From a checkpoint of a small image VAE: encoder widths [64, 128], 203450 training examples.
Rows from block 6 of the encoder, named by matrix and row number. Rows with one number belong to one neuron. Each number is 128 + 24 x the weight over its row's rms, rounded and kept within 0 to 255. All counts start at 0. Numbers have three digits each. After the name is the row's rms in percent of the matrix's.
# gate: MLP gate (encoder.blocks.6.mlp.gate.weight, 256x64), inputs 0-63
# fc1: MLP up (encoder.blocks.6.mlp.fc1.weight, 256x64), inputs 0-63
# fc2: MLP down (encoder.blocks.6.mlp.fc2.weight, 64x256, transposed), outputs 0-63
gate.181 079:108113072140080100122116098168160174145146132136130149125107119135109153146152105143122141103169137146130136112115088140113139161163160129088133092172143131101124121166128118089152121157124152
fc1.181 068:083130089142092099101128080144156166130142129137126160112113122160104162110165132131115156099155162135130134133108099125081139165135157132093138094181149127093112125145125119096125131153112116
fc2.181 069:122120155131124147182175108096143106113107117144142106153142117119136075141106120125158129170093098103120126111129135143136128066101095125099145148100116158148136116166125188138134122125159113
gate.182 092:138150131136116107115079114128122105147121173111148106139127170107160138112106101146135143106145131079117215124141152104123143163107123136147123104108143101104130092125143145115107163087159129
fc1.182 112:116100119127152151129184148081115132130136112121115135111152084160083142133146166113125128135085107172124062135107133130124096100141131114119133146146101149159152165123116111159141091140101115
fc2.182 074:126169124118171123111114121158109139118110114139150117104139144109111132124140129144101118119110175093139132111171122147109072147117139160159125129072158177117089136106186139093117120109148138
gate.183 112:121127099161087098138117138176107162106125097135106130146142170129113149164155107140106103148144137148155139139140114148103149133149133128146103105178140065135089099122137099139129125108078152
fc1.183 097:119148156084162178145123136105129090152134142118149143162101090118140110117110155109135145109125124119102109106110132103148103125114115137106161138086119204110155126139121162103142118158175112
fc2.183 086:148148114079130155117095154140111122168124096126144140108135174106124136149149118170135165082150133124107156128135105122128158106138131158164104126143135080099101167119114098136137127074092142
gate.184 007:137109144147108142081103157118111095112130142160114127143136107165111082165110186128128116119156110158116134145151169115086136124090093148115079140164098161115125115133136170115130126118113118
fc1.184 007:136123113103141124095124135098143115133120129161084107156115182114093107160123124130149127100156082109196132139142148153126081145137084105110102120164108123103128099129116152123114141123171141
fc2.184 009:106146106158163120142118098103118146157151142133175111110118104138121136111105149093144121146083179101117127114119095164148148131142086116107150111110153122174127185118162091155129121123120101
gate.185 112:098087160129109133167113143157143097139133138193131104127084115096128108177152135154090104149110148145146114167110117145125105117134175126112121113136131119117127137153142080109112161096115153
fc1.185 094:095095177131117139162116158123125078124160139184134118120086127105116123168161135162102130141085150147130128175103129135111107126125160115119121114137105115127145138155134095118095162088102142
fc2.185 078:153137088107115097117149165099118124109134109083122138140170127098130117120108173152182188129108137141135172132131141096135120120146080116143158116089135133092136139119119104128172145132133106
gate.186 098:144117124116117103132148100153150129128128173144148118168125113073179120146105086148142091139113195126134153088141130152132138163115098148127100108123110085121144117141143119077118144143130135
fc1.186 086:143128128136122108126159096129152123127111186129143110163124122072166128142087097162148105128096185104130159093131153145131125172091096143130114111116110085148149116131134126088126144141115131
fc2.186 075:103140106093109125146128160115135135121145125140136129100138104149105118115140168087140158147146080172089114139102095099153177132162145072089149156148111143104140130157121170121145114122126112
gate.187 103:127166124195123108165095123132116142103128124125104142087108109143133117151163128170157158116124155156088114113137106130147115129123129114088108118146182138087089126095088090126127116132129141
fc1.187 099:112166139152128110154111094138141152098128147112100101090106102133153140136184127162159145095134161157080091126137106111160122125130123104121113121163179141100114114102115087144106109142149139
fc2.187 100:152112166073125119107138146121143132106112128136150113142141158101126125151122108085123112160124123162144156139097109139109098137091116143149147120119088120135210107098147174120123154104151100
gate.188 162:159122108129112128149151138112159124128102137087120155143128143128108113143141107101136157124084125121120141202103171141120180117078140091079145126156100102117145139114130118159092119140126108
fc1.188 164:135131100123091140132142127119158134144085138102112154128130140121117103138141077104129150133093120105133147193105161158139175120080145108069147133159126098103155118149118112144099124159128116
fc2.188 144:119157122132116140143089117199106131115108090173116138122095138108136112179134123143104089139147149137138136101139083148137125151149140151123093122122150120102088110143147097113177149139103157
gate.189 138:150137147106128081156147145117109125084150147118157096165106130132089152123133157094142164112118097117135120126126146127116107166113105158138086144139147134108169121144090171154112108076153112
fc1.189 132:129151057117133115132074118143137140148111117126121141181105139091142111161137140144098127149143133146116138132175155150119061131114126130120102137134115136133139103153105113114157126115104193
fc2.189 131:079161173119107154158121089071130134125176143109132158092142142162137127108122137153170102131145098120166127156128094104131131130145138118075134118127114132102099123130126089126152143163125125
gate.190 106:158105154114140130093117164102092115139148141166172104131151112089124161166146128101080160130133130145103112129118151106117075146117132122144152164092139104167129149128089148133114094123147143
fc1.190 114:150109126097105144086124137173078121128111081168127122156154145088136138181175141104093118121134145115118131114095113139150104144118119114109106163090157141135136109130110135155145110141118176
fc2.190 087:118107155152103123125170096110117158151176121142123092150127092121123115124124102127171132109128104139142137115090093106130136121117098193096148146161146151097145156102109129129122097154181128
gate.191 127:095096134134157108113114109102146127191091130145144153125114145127122123121124147114129074108122126147154113175099083153136087121118113159132139140104130093117157158112105099140174171130158137
fc1.191 115:138171126114137182092142110085107128138140111163138120133128094107129146079134127110115180151165103163161126113104111151112147124078110166138128141125108123160134134137150109115108147116156082
fc2.191 153:117033124135116090126139101156132108105140125089122132116132156151152147159148149109168118128094155137159138166116127138117134127150112124108161100119116128127142117101110091116163181131122150
gate.192 034:126137128107142149121106116143143154145172113099135086131131119080112129062131102160166109115121156141125097098171121118130140156122152157093100119172146137109118122114116097165125086165136135
fc1.192 028:137116107161113116145139135123117104122096146180128143104122135160150128168117181102091161138142092142140154144099140138134107114134122109136146129085089109133115115132165153092123178064131133
fc2.192 031:137142144130120133118165128146140134108174141155127174104099133118085114119087110088159110092091153165120106146117137141152190134152145133085120106127143122107098110120125119138113096141157175
gate.193 007:086169139129137098150106106114164136091141132111123133112123112134120128158165177142101100138169162164139104103166117164118143147118101121071129095165110132130151131093086137129122148112126136
fc1.193 006:126156134071098153085120156143177153148124154106169162128133130132185169157120128145153142116092119152112128111118129110138133105091147120105120117123168139101137090125122108132146097144166148
fc2.193 007:122135110155166117135115107098116134123159145143174115104114110127119140112100165093136116142101174105139148106121089167137160137140076124095144110132140124163120192107150080157139129134126107
gate.194 095:099154118115098101127193112138130151088083121133084145135114148109150093139108122124106124158099157155135153126145124103139120124156105111149128147102138097116120132125161142090108178153162171
fc1.194 098:121132108126094109113190149137105128106092122127067150120125164097125110108106104139112127144120138156154138136138128108116115118153111142138156154097148091128126144107166129094127195147169158
fc2.194 080:120136163107112095116165136086122132138095143087127090146127129132116119133108110113180148138118106147121147084121107117124151156143135120119113150154091125182099129108179150163085121166150148
gate.195 071:122149131102116128121152138172097125151162109134135150134125138117153098102152096132081074145124137156132158107097100138150143136081152145109138107115142098165127155170102093100120108151085140
fc1.195 061:135110118159131121144099104096161136096097131137108096128124112135099144162100163126148186122143106114135101139148159133111112113187117102133104150140106139081128085083146163154133154128152130
fc2.195 061:103162111088156091124093144170092153137138145163136134154103131158122170104113151125084094125148145094107119111113154151125139122136111170152080121152143105140134133145153131085098121139135095
gate.196 145:142114095101151119120128085119097119152125148132153105161107171106118156126152171130124121118123112120122127100139157108160128165101131170154107114118145123118111110145124196138063113134087152
fc1.196 126:104141146118122101199140131172158117093095133137115135159087046147164139136154107111119133142144163128150114145115118168117135130132098122145112110117131104157111129121117098107147105136125155
fc2.196 137:122187161127152142106099117103093157126125124149149119133120139143104117122130148139117103114148100131142091142149141121117057092121122145127151157133153100084123151182119176124119117144143084
gate.197 123:158119089130105119158139141149145077144140097095137148151126128091119130152149160184127126100149113116085080161135153123166101106139108111136153120115143111073127130106141128144110141113136171
fc1.197 127:087138152111071116153123141116124134144076152141126142109151156181152151136134116132142157144117150133107107113139165124123125162151114107091143087099097112166135178103104139089131143131107142
fc2.197 138:134131090094119178104157151117092114148166123146145101145127110115131098155116128159125138132129109138116085141094115116145118126125079135128183156102162093095106133148102164126150177142146121
gate.198 050:134123116120113109101138092118133095133161096147158124174101130092143114169124110086108160127161151141107132115113130148114107125097104147184126116166122107182140112139098165112126149162114097
fc1.198 033:122115135124130121129138091091124104145126095160141123187093144085106114141132115092121152139174124147111126114097144140137102116080129145155123133164128100180129114144127174098137165170133107
fc2.198 046:169169066169133140110110125102132113148139158119165104117158104182184114135124131099131128167124110117102156114110155143132129100108092102124114129118171101129141154114123104121139139102140113
gate.199 083:124146136116136107119152125167161130148134087145124152119129112119142130109174110116107162173096101123135109132121109120098141094098126141087130135147130159103075124152104107113190170104126169
fc1.199 062:142129111145122155153112115137122109089135156123147095155134124143127105120085143144162075099172147142112153117126111133153123152139143126169141133099123111146169130124140151113070079133150068
fc2.199 070:120115131115169079126129104147131135154105095170130155080142111136095167094146133110165134157156125149147118158122123103139142128123120175080137107142137115080120113078145125136173131118117139
gate.200 011:134118097079111177150115188177170101116159146127126107104104139116113137151125139159139150122102179111121148137154085121142132142146129135102111160151095094108138134118119127139112089106117143
fc1.200 008:180134108133140211143118174179191136113147143127106134099150138141117130138148109163114135133115134130122169127120109128157101109131136148134157179109137135118147100131103119118124124115157145
fc2.200 012:144095126138171137118096140083129143128168109154163090093128100097117171121112175132132136115082174109144092108118121135143114164142122138119149119149165139141124184109139095130118125136120104
gate.201 148:104139135146161084147124132080136136132163138125171106146118138116121103118117166167139119111100165163122182115106076134124142131104099084159147091155104119137109141115123112131120113168105145
fc1.201 178:078156118127155158124111112092119135135114127124141164106131140130112109114106121154176123135107201085144118128091122154141158126124136140133090098141128145128078132130140092098144136140116187
fc2.201 203:160115093103119088125143140156130134145112128113136103179115143098139133176182134118111143121112084150112162136148165132121075163143133120106140143128139092131178140127116132124115102101108081
gate.202 098:117158106160117105158165118145118154142098107143143108099117131156135090132160110119139132115152147157101109083142093167150135166114126133152115126123129135078079150184101108150147115151105146
fc1.202 077:118174097162138117133176132111109157129100113120139118101103102174127124129172136105142141096140135145122116081149113169161135162089117117144128115135110141112108166157077116158135118148090115
fc2.202 092:113126156095091128120142129119163099114123148108095158147172163090149124113137131130145098156094109124111190134127142105146112091139095128066136160118132129167147089128127135118123126150165133
gate.203 032:165126154118163094108119149069130129128147147093165136136155121141107166066135153132132157079100095137105124135096156099086129103127154113142140125113112141162148140109146113132113122091130122
fc1.203 031:148127137114196138096140126068100137134135180117147109142119104144119130060136138124150129111128146110134135101119176115124132144101104118168142129098143118178141121119126146133120098144149084
fc2.203 029:104138091160101150139169151133171130115115125141120100087128137104124121155154079100122148143146145109142107195114100163198151119098125111087123131138117124110151127132125119149130103135117139
gate.204 006:124150102117140156108133122138153107137182159105144132137172092152182109105116140122120114111136098134149099105104110138160137107128119091115103130125143126202116130176121163089144147123143114
fc1.204 006:129160106137156111091116108174134136134118121120168155138125150118142077119140121111094116167084087138150129095092143120131140158124197111186146146128129136131151136145114129103137162147123149
fc2.204 008:106128112143165103150115111101122142128150135158173106099109117132124145130102155105134126149105168106148139112128092165141166138140092118088147108144150147180123195102135097161139126130120095
gate.205 026:158191160136116132137120097113131102124139106114131138133151156129124101184121067139137113162117106138083096111153133170127127146112127108128114106116085104152104133137127149091152123157147169
fc1.205 024:142125106113162124120143169162123161128087127146151115116107093109140166083126217102127143146111136101137152128122120083148131134135106154134124110128092116081127121116145126162096126123111112
fc2.205 025:105093153165128114154139123144100149137175098142161137112093133093113123140128157096114100141115165095180126097136130113144145099160111149120111082119151168115135124106147084142167113113134144
gate.206 069:134114080112138160150147127151163109162086148111108147111098152124126166104119144153111126100169146143139111179134134138120101142116113133105091093137117160092157126104084112110161107166128147
fc1.206 064:112128170125099094096101141109115139096180107165130104160149141123141078151110116098153115153103129117133164086140128121160142120149159110139150170122137093164104123159142127142127146097121091
fc2.206 057:108135111140150099162147136120123145154097129130096138122130123068144130129116160127164150123144148148146099127141131122138167113145105141085094100100160113115134089069145092161138170151120169
gate.207 098:085129144129115143152104140151136108139131108112154117096155137152099088143181111125118092118152094154127126109161100159139147142140158140090135135173081158083137127118136131145122119130066137
fc1.207 097:148104122116156102065172162125133122116131136150103141153078127122152168124074153125139161134136134129132112127088144111111117120113104116161105121085155106178129135128139125105137114146181144
fc2.207 116:100095144163173120157122093170121149136150127153143103105121109156096136099142129138133108130136149111094088163135131130163153124159150169092102101096131155110082087154149132124133116110147109
gate.208 098:152132125098082102158158129160127092143079123095129126139119122103113162164133136127142130121124117136143165104162130110125158181148127138103147085152127065127115116088157142157116154152119118
fc1.208 137:146112129159117134137125136115157093121133145153126106097097139101111119122120140137133170134113085131143134148142159153146052145081141105122119149100144118149161151145070134172153129082139121
fc2.208 104:126109105139169151174113072108164143100146095145167147104107116128099152125117107140118113116136123144110134158101147136125143120141140143104108081166112179098165136143157117118138133148077109
gate.209 115:120120130134116112153098135130141148180072135138127114156129119107156147138119149142144150096116121162110123174136109132178132176143154101078084129138128120087108096142108153103152108122088127
fc1.209 109:164133132129136127076142100106130125071180127108139113093125127123121113103152145116103098165161131107139159100099144126113116104121133146182145120167120141157131109118172139118103155177144118
fc2.209 093:128157077136155140143136141140126094161126117168140130111119111161145148136137115134104150070128118084124152120145109173130161146087135104103105100192106111127121159135118117118126115092112166
gate.210 099:130108136069139112126071152130118126160162121144134162136087178141155143165140120140070150121129144120128101131162116145146146145100108160107109118141127090096100118140099107146128127122100162
fc1.210 079:148158107152132115131189118138114128096100128100110136120171090103113106107123151122181094146100116137133166115099164101117136101127124112178128137089094169131153142135152129106161126138127106
fc2.210 080:107152158126135118144137122113100129116127107123142157127121130069116137164125148160110106155116150117136100094155095135111144137172064165125104108122180165103100104120147154133165095147142134
gate.211 093:118126150139149126128121121156123140138096065133115109171142141080135136163103138151146137110113120158134155150122137124111178095194156131115094144117128118059135138105130096109115101115135131
fc1.211 079:150130094112092138138132121123132118141131175161144130086118127188132101078149126088119095160152140084126106093141101127143083160084111118139152107131138145167118148147135145149124153146118129
fc2.211 076:124132091145157124174108132131163121143178121175160112058095111139143152161119107120072129073121126119165141104146126151129152166129104125143135104132145127130099109140131113119124128131123105
gate.212 108:125131135134065137133129127171135134153129108122140131108149183103154069135161117089097128127114090151096146138125105165171172114155127133120140138111143089134078139158127138130136139130102128
fc1.212 132:137121128114187098116130140117126131095124162143138147152111071155122186096112154151163127135119166113140099120144150098095089136116124118157134123142099149112171123106159112131124113107176115
fc2.212 091:114085141148108158163120098141103164165103112137163118103123106116123119165108097090108119110136126127107113173127136136162150105163114180120115112141172186105118107157142143145129117110112119
gate.213 138:127132157119090131163130116135145120149091103155127133146110099141097113164122142143097111139109140121176121118132105115144133140099142140092150116162133130048153151134139080141183105129101152
fc1.213 112:126137114124149110090114116121096134104178149122141121097156162124132149102130124110165147132124132113090135140129139125126121119166138123164106127078143160190112114144107176102056151127137122
fc2.213 089:136149136122142168157121108118116136136082098176147115102104106116143146155096100098103110099107129110097113156100121147174142102099129131143161118145179088107122132124140112146148169153163151
gate.214 011:106141068118130129120166110138136129159096124117139134097124175113110120181132131124154088136124137214123099103135114154142139142132139145138089158094101126134100114142150149126122156137106153
fc1.214 007:123099179125126153098080136110096118128194163156111148115113088134119111142133106109134106132142127093122136153144086141131121185089135112122111131109161121120137129114124147157172113132149165
fc2.214 009:138133104139156125132133107114094123100129148111181109087105133141111145156094162103143095152100162130154112103141100194143153115128117124134131111109124144180103171104163118161140126119106114
gate.215 101:119154052139114091130129105139128159148140120150109142106164158115152123141097134110151105151165119104099147111115153166096169140123107124093102123111141114169111087121117155130161112154153129
fc1.215 080:109169064140117108140134110099095189138136123155132143118171152127143134126106132099154114139143097091101147099115142176093165130135130134126105117113117107138130068133129154152138140124162127
fc2.215 089:132091132090106075162168086136135063155156155124114132161124127158110106114120121105176130137149124166146139150072118098133143136116107145089115135126135137149164125120113156143135125126138124
gate.216 101:157135177137128114113182093080130096172142133083152108154158120127146157055116111131127143114127132139116132137118136157123106123113117123163131136122111119129152115134152115092108104121117186
fc1.216 119:140105106108179145122093183085098145106130155126148143114118138155101130097143165126145122081140110123146126114130160105116138129138127140109112100109136156165110153124143158176135126133141060
fc2.216 087:138099082157131161099143135142165130114100110144104116116122116091131120151134099119094135171132134093151123153113122154190156119068137099134154141122089130114141122116115162126151116157116172
gate.217 093:122139125155122112096149145088101131134103116106190102157147132144088115130143133140117171115138159126122120127146169134135096112101110180164125097118083156110156168116128127159112144088128104
fc1.217 107:108140104162085129137119139155119132107078104136168069132100125099129078163127114133134164159120157132081124115144142135152118129127160170147140111132097169106112156135129103124160137100131113
fc2.217 071:121157168092125126123127133084109116142135130133102154148137113125113156101096159131148139179148111158100112117101085105143110104151087169086091145158118148148133150113156146118156097166135119
gate.218 091:149120102160137150111090109137105139112116127117111135090122092147112134139187143133130164132163166164126141113107091140082143144161129115077101102115143124123104105171151128087116170120112137
fc1.218 067:139125106128135152107092123112114163106117127091117151094128083165128164115183139139134152131161156157133139122091104143086151156132116090087117104111154130125121089142157153109109175107136131
fc2.218 094:101086120126086119164193136141152137150108127156157113176139144081121091143140176123117121130085117099136149126148147141154112101112132132099148112119083132155147143126108136146128098138096108
gate.219 059:151126136121091104130108157163138196087092129142134154128137156120144109128132104149136122149120111113131142140086118077134158140126134175083124096114160145155089119140100169122103138136107106
fc1.219 046:113133125119153137130148106115134061172150130124129096127094093117140141115134157120120102123143144159101125127173151160133073138135167093166146142123089093115161126107150087117169125136131135
fc2.219 050:115177154139106136137105108125104120095135120142109083122113112121151128145140116156100143105164185120155141102130088162118154154131092158163143151137129154141118164093099107081127148093112145
gate.220 139:115162137128195148116120150137108140104124139131093081120153100116151121117125089105153142149149139124090176107114103138121111100129136167148129142125059120135095120145153107142157097144155134
fc1.220 143:119107118134125117104108133076125145124157102153169137154162120162109151077110157134141138082088088133135137141129152118129089091118095121135167154132176145124135146136114144094117124137175112
fc2.220 175:113150137104125129152125137147146134111107167105091121103125131103157120109144109128151156137152125135113117095139083146120113172134161166141099100139056156147097146130170147151105098106096160
gate.221 099:135167130136110129135150123147156138149096113131131112171106146146134107169114071146095128140119115116114164157117081156167120167161123110124098131116128093121117164068087117115110128141108149
fc1.221 116:115159117163121126139147116151153141136115125136126114176093162138132131185108089129094120145121112121128172151122085157168113173159140114104110151120116093121108136076084126111115116130102147
fc2.221 108:115082148133100110189166088130123102116120178090117148149114131171163084116103130121157139158130141143123120112149146129136199134113124145121116093120119160143124114119098128113104123107130123
gate.222 150:126134148133125139150113119149175084088156111166132125169110120126175120135120104101117142125098152131151158083146150125123119141127181056158120152089103157134111126105110144126118109122110127
fc1.222 144:107162112116133148136112126124126134134128106159128112153118133140179109104127138108109162116109128115121168056142190130131080162109169095131138158113117161167126136111100119094112123149107113
fc2.222 157:159091143146099099163154115157149107120171108060149140121132136174121132132144109147151121126120124118119116208145104143129135076152136153091126095133103137128136122123126115128114116091122133
gate.223 193:163115153129146130113087129152128121074114104123142104100104151079180162133145171138081141102098143095126120145140120145118170122139148121139166115155149152106120151115127115102131095111108162
fc1.223 164:107112092126132139095109165169143130115072160163101109139080141162092123198116114106144132117159136152137125137110093113152122126105150105110135143149133105079139132147130138134158125150119142
fc2.223 149:169131149134130134067124113103154088120153119141159136097139132103151169138091150129098108132097159077142120161133107112149155101139139102150161170129104129115130140119109161105140088114123156
gate.224 102:151115162140111121137153137167120111135138088147092141149132174078118116156148106160120116131157123117131173112173118147109176091107114110094117139129162093119082102094116111142153111126120130
fc1.224 109:134146180143113108125166123143121116138148102146093115127120190081123123164160104155123117125141111097126164112157117135119176117113128117090093131133165103133113096123110098147178097131115132
fc2.224 093:112122094105120144120137093100130141097114152136120138107161126118153113088088146128134127174135115175120134137082126130119133156110145121128184125169056127102150151157121145114111173130140139
gate.225 103:121130152115153158157107140168135099135137101120122096162100145151129123110110134176156137121126172102154100154109103156123110145101142114117136087138115176146158132134123068111124072118124100
fc1.225 098:164134112124119113120128130097096157124126129099108175107167131105135107110131118122119153159120093150129156117155143119116142115109074126096122161132114109115089140118154199143134189150099143
fc2.225 111:140155139130087091127171132104123130152103106147104148097130120145132129165125122066121100142152098124132087106127159124157158097165117139149106140082130114158084115165158140125151132124160147
gate.226 158:093120155113149069102111111106140095158105140164108136090122158123127155091146103104145131157122143156112141134170108152132136144123155140139072115137088136167161158151106147119136141112092119
fc1.226 145:147136122123129130097137115125107118153167120093095111090119137135131147171160118133105146144129149132173120159097139088119141154125089131150094114145080159161150106145122134143046122129116139
fc2.226 158:161128094151149125201133109154109055123155136125168140151150155115119103146138158116147131128095125093115096119153145122106148109151144124119145086120156092102105113159109119128123116111143133
gate.227 140:162145119124115127142154111109146084103109088148125152104105132101126157123122108171132099112126130137147181111162176115078069097129128096100143126110129141139096152122147147117141171141132127
fc1.227 142:127138092147108095146121115179149117121093098194103126100108140081129109141136112149116098145151157124141159106145143141128135128167130110078115115125157132101119116178138101113167144119149150
fc2.227 115:119127153103112121129149154144113179124165119125110108115113131127162127106119180101120174140072141130119143124138077125142183166121124131133147109146128157123101116102103142134117070107160107
gate.228 057:125114121116101093129129171082081105140084093104142141099162161165123129130169146130129108136129144133121106104118145137132135153134122107159132116083088134155125138149141168132139101190112102
fc1.228 066:135109176138139131107109081090152141131162168158139093108111119110132150161098105145149143116137138136116138185168111120118127125114122154104108101169126121163152120132109127108074143105085116
fc2.228 053:161096120156177123169112153149154123110149066154159144112122156102142125126121119153124121104136095123110157150165119167096097130115117116150128095135142122129106141121153109095080171105107138
gate.229 108:161100134090146080136149131081149144109094140114153157167123139157126188114113134121117145102130121131182080108107131120160126151156117105123129107091135130120144156136153110125135102088115156
fc1.229 127:100147161171129179113110126119110118166161148103131118086158131115119098122143126125171141134133135107078117158125150105075122109094098106150110148151127121165137100127130148166111123134148085
fc2.229 078:136117143116174083144109138136135150115121078162125152102123131086128141121130102120079104104144158088109107156175144145128101152128127120150147094087149144120132128104147154099153126168146165
gate.230 097:118106143113085115155112090101154124148136134135112097152153157099090090145112122112144103125133132124126123136125113152120085164132091157116129080184133122171145152160182127146159110119139127
fc1.230 095:134119155091100143137120102124151076133130143128139106154163151082053081133095117125136118124158133145113124128112122152110131166126123157142141092174130109138155126137165143157140109101160133
fc2.230 102:161123074163173140160128118123105091169126144117149122117143113189160164104133138161143115138136107098131130158134117093159147109126158103099105119102127119127089110114116141115116154141086101
gate.231 107:122163129134144039155106130137118103145104131112113156109129165123113145114107112137124133101152105152144134116180139126119159104140150146138121116151129087096176147139117117089129132085115166
fc1.231 100:141163126146153074146114150106126103132112131141144098118113106115108176112114100135145114121140109113133124129178119124111101100160162116142119122156126051116172143133135144095129163115159171
fc2.231 090:104130136161136117145082089092151127107112159132111164175133132134105154101104117111145139108138120120107135130121144076154133072124151126174173137175110100129156131149147151097124137115097125
gate.232 126:129099144097110136142145144129131105124114129088167111105137082096177115110116092157171190132133074118147126111121131152130099119098135121175105153134129153168127120121135167142131105143125144
fc1.232 140:131146134137118136163144120109095127123088091102159142086161138084171108109158148149129107155139126107134118123176154126138128095119116179130126130088179140135158130134135104127096133084106101
fc2.232 125:136134164095138133094093148159125091139132121101141111119096113137138156158133164126117113091136130103150118119138165129091110153142132096147178162161110122086102127109130120128068157138156167
gate.233 134:163101107156103104139117122117141100130152108105109129155128124112129136152119114128126143156140108079115100101172127193144113144147092128161135168101168115150126137125103119171102112087176127
fc1.233 126:142082099092136139144140098161174149123127105102093160149140145105141059162147140131142168173119139123121116117151157140120139143116089119105136148101123147130130143116105104160114144093098104
fc2.233 156:127119153146155189112156121080115146132129126137143123091134118137119105141088117131134098117116115126115172148087105088134137143126190112143126094135107169122099114126132136100158142158099178
gate.234 074:118126098121137119146154111144132113096087098127104179123096157128122113184144108127126109114134136165134158132091070151154156174146136134116118131124115147063108130154104111098148127142107138
fc1.234 058:144117155122107136118100154145124135149158145147150041135149116118131118087111141137137135165142140097131110120172170103095111080106139141110133109132151092188138106109137138148140133125146119
fc2.234 047:142127124139158142123148106129118152084128115130132157106066129109081126133117172131129096154108143101122104160153119183116131188137147102158111132080121154123094131162144114140123130159110123
gate.235 107:165163082140115147121131112175142132084164098103103141116109099103130130173165135127133135166162158117152138159132125119126105125112146142088122128119140129114089138160111070136124116160097145
fc1.235 089:159147098133134130108141103157148136086184105095100127099120091113128119164167131118134137171161156116143138152136136122129116134100151149085141125117143126120115135167101059134122107163101132
fc2.235 090:089110122104150095142104084122140120202163107149149106159160128162143102071099156140164147117084113117131140112175125119126130123148111136123126141093123144113124139123143113133162146101137122
gate.236 148:124076111102122089111109118154131103160125101106155118144149138135091109149172135104153191133138110157127099079163131124119137136116125164161145126119121148117141129166121149157124098081143102
fc1.236 152:122111153153128098129113130137131100150134145101153129130165118148116112103128131109087119112116119084122111089154143178141155123144115171116146160125145136129129098178086189157076125097129129
fc2.236 169:151097089121113111127157151104123163082120125142102129127157146099106114156115113116171162143131129146121165176080142086144156143106131069123149107144124143130157110088152118121160120145129119
gate.237 128:120147099139145125138130111093122120152144145086126211079160117128117128140101161160112117161133147142165121141119113159097148089103133104118120107091095135114150168116115083125131113131132139
fc1.237 144:108144108170132113112104163093106102122139162158090123132081138130129066117164143139091116127146087119112164162147159141146113097105107129153140126151153147136096161133135123138153136103167118
fc2.237 141:153152133130132147144144095125129140112110102100127107150137135114123146107122086124129122141103158134096123122111190136101109186142176164108137125075122113130153121162123172122116097147071130
gate.238 137:144169107129109129148118153162135141122082114151124117132108144078182108162118095133107128110123140131115159120120085154111136107131178148136134119111100082110134118158138097134186126136109169
fc1.238 110:120076160134153123111133100099131117125168131112130135123140111180071125094129148125139120168128111132140099126137175118165119158129089119125129145135159167144111127106098168134072148105141107
fc2.238 133:108199086111138189129119137130111165093135154161130106123129139097141105107124121166119125111156120116121113102076132136136136110111135140126162136116109093113159133115178098131174119139108132
gate.239 007:111135145072113113139150165147105103142151117103147090137120142124123090134104117123116123158158113117119135121133104178140126140146130131172176098093109100124142156094136109081086120124078151
fc1.239 007:126096087102146114134115121138147137099138124139137120095142110115124142128112117107066123166161143179101132110149119117144120086139155111130088120100115109166140062139142092153133165099107120
fc2.239 008:114124116148156101139114105126122141134157150162147131108131102115123128135103138095147112146100180127136114120121090172136161136144079119078148103135145127190131200114144092150134127120131116
gate.240 034:164116140123189126125128152053113111127136173091159119138161128160109160077132156130142144083123127128126108125109159124094122124119132112165124137121108136173144146112158125139101120106119113
fc1.240 028:161124128149167112107142126067124138140135126102179113119119101121112159058145126125166134088122114137125150111110181122098139105124100110138132122101159128156147146114165144154120104134159105
fc2.240 031:101129077137109146117177106141161131122127120163091114125126126108143118127148103077094142183140142091144131173122095145189144123077145124093146126142128129113137129133108117143139101140134103
gate.241 115:101136161142135106121130101147097124153085130132109143164128103112130132124113110109162143116172138130104134122153103125132114143096146166150107133164147151086182097142141112056113150119118171
fc1.241 092:101115160152122107125129093134101136161109133130104145161142102116121126143106112102164136114170128124100130127160113132137128130089153157155118144166147144072181099133139107062104137121118166
fc2.241 073:093100142106119128125124080109103131133116158101097136175114136111138110096129130147183122133127112133124150135091121119106181131147113097113157179191094116139147153122092128137153154142144122
gate.242 114:133141188159151128139129128094119130171168147078126121135150101158123165088094131132134112112103102109121107132117129165147124117152089146114093124144116176167117090123148139096105140120153115
fc1.242 136:152112093143126137075146123122151099144110132118170092111106112105122137118147115141157136116116118135163144127148161113123088142119163131104113116100098089110177175134149119174136118087171154
fc2.242 106:115139126111117138061163147169088131140101149095134127126126094165095158140149130102118133139113152103115179123135122162101101135091141112156121169147137133162079114136132126140141101146136093
gate.243 138:088131143143150133153113126179136115126136100141117135182123157140139098146146147133076101105079111118114130093105172116130153142119125151139125145158125164139084126086115116119142124181097138
fc1.243 126:149119146133088152121108122172123137140132142137101161141137152088119114123171098090133115110094133090129109138176106102148095127170089087167134167123127157144081132118130111118132113159103122
fc2.243 114:068111105142121127127117132105141086111134131135137147130170138163138128129097078142172133119146130143088127161069140117117148141150118164151109104143135122111142170142082126100137135098146170
gate.244 147:113159139147130089108107124099126090129135117126137107118142154153154161101129081156147138120121145153149195108097144111097111135100185105129109119132094123161124147115125139083168130125093140
fc1.244 170:080145121146109114100124148115129125105114149126180094112145122127146154108091132137113125149118136154161163121095153134130146142107186152115115128178115100113095074078132166131147140129111142
fc2.244 176:152115090130129095189115129162150085138134106089120175161130165106125109163155131120127155125133142123099083131177168126108124119159101128137144122092131099119147138146109109142117128087109115
gate.245 005:117090129114143143101114066091137159131138168114149105146101135102155117129113124121156074149127146131123123124098128086165160142094137120104104122124149096114112174121078122141152105139141160
fc1.245 006:121148153131080113123126121113102160115110136117130116152179128103119095132152099138109141117113126124140145090124145158177086107112107157141097116107088174129145135101138113139179130109142188
fc2.245 007:122127109158164113136111103113113138128161140144167107110119106126127143123107160094130118140097171111138135097117081165148162127143074118097151115132152142186128183102147092154134122131122107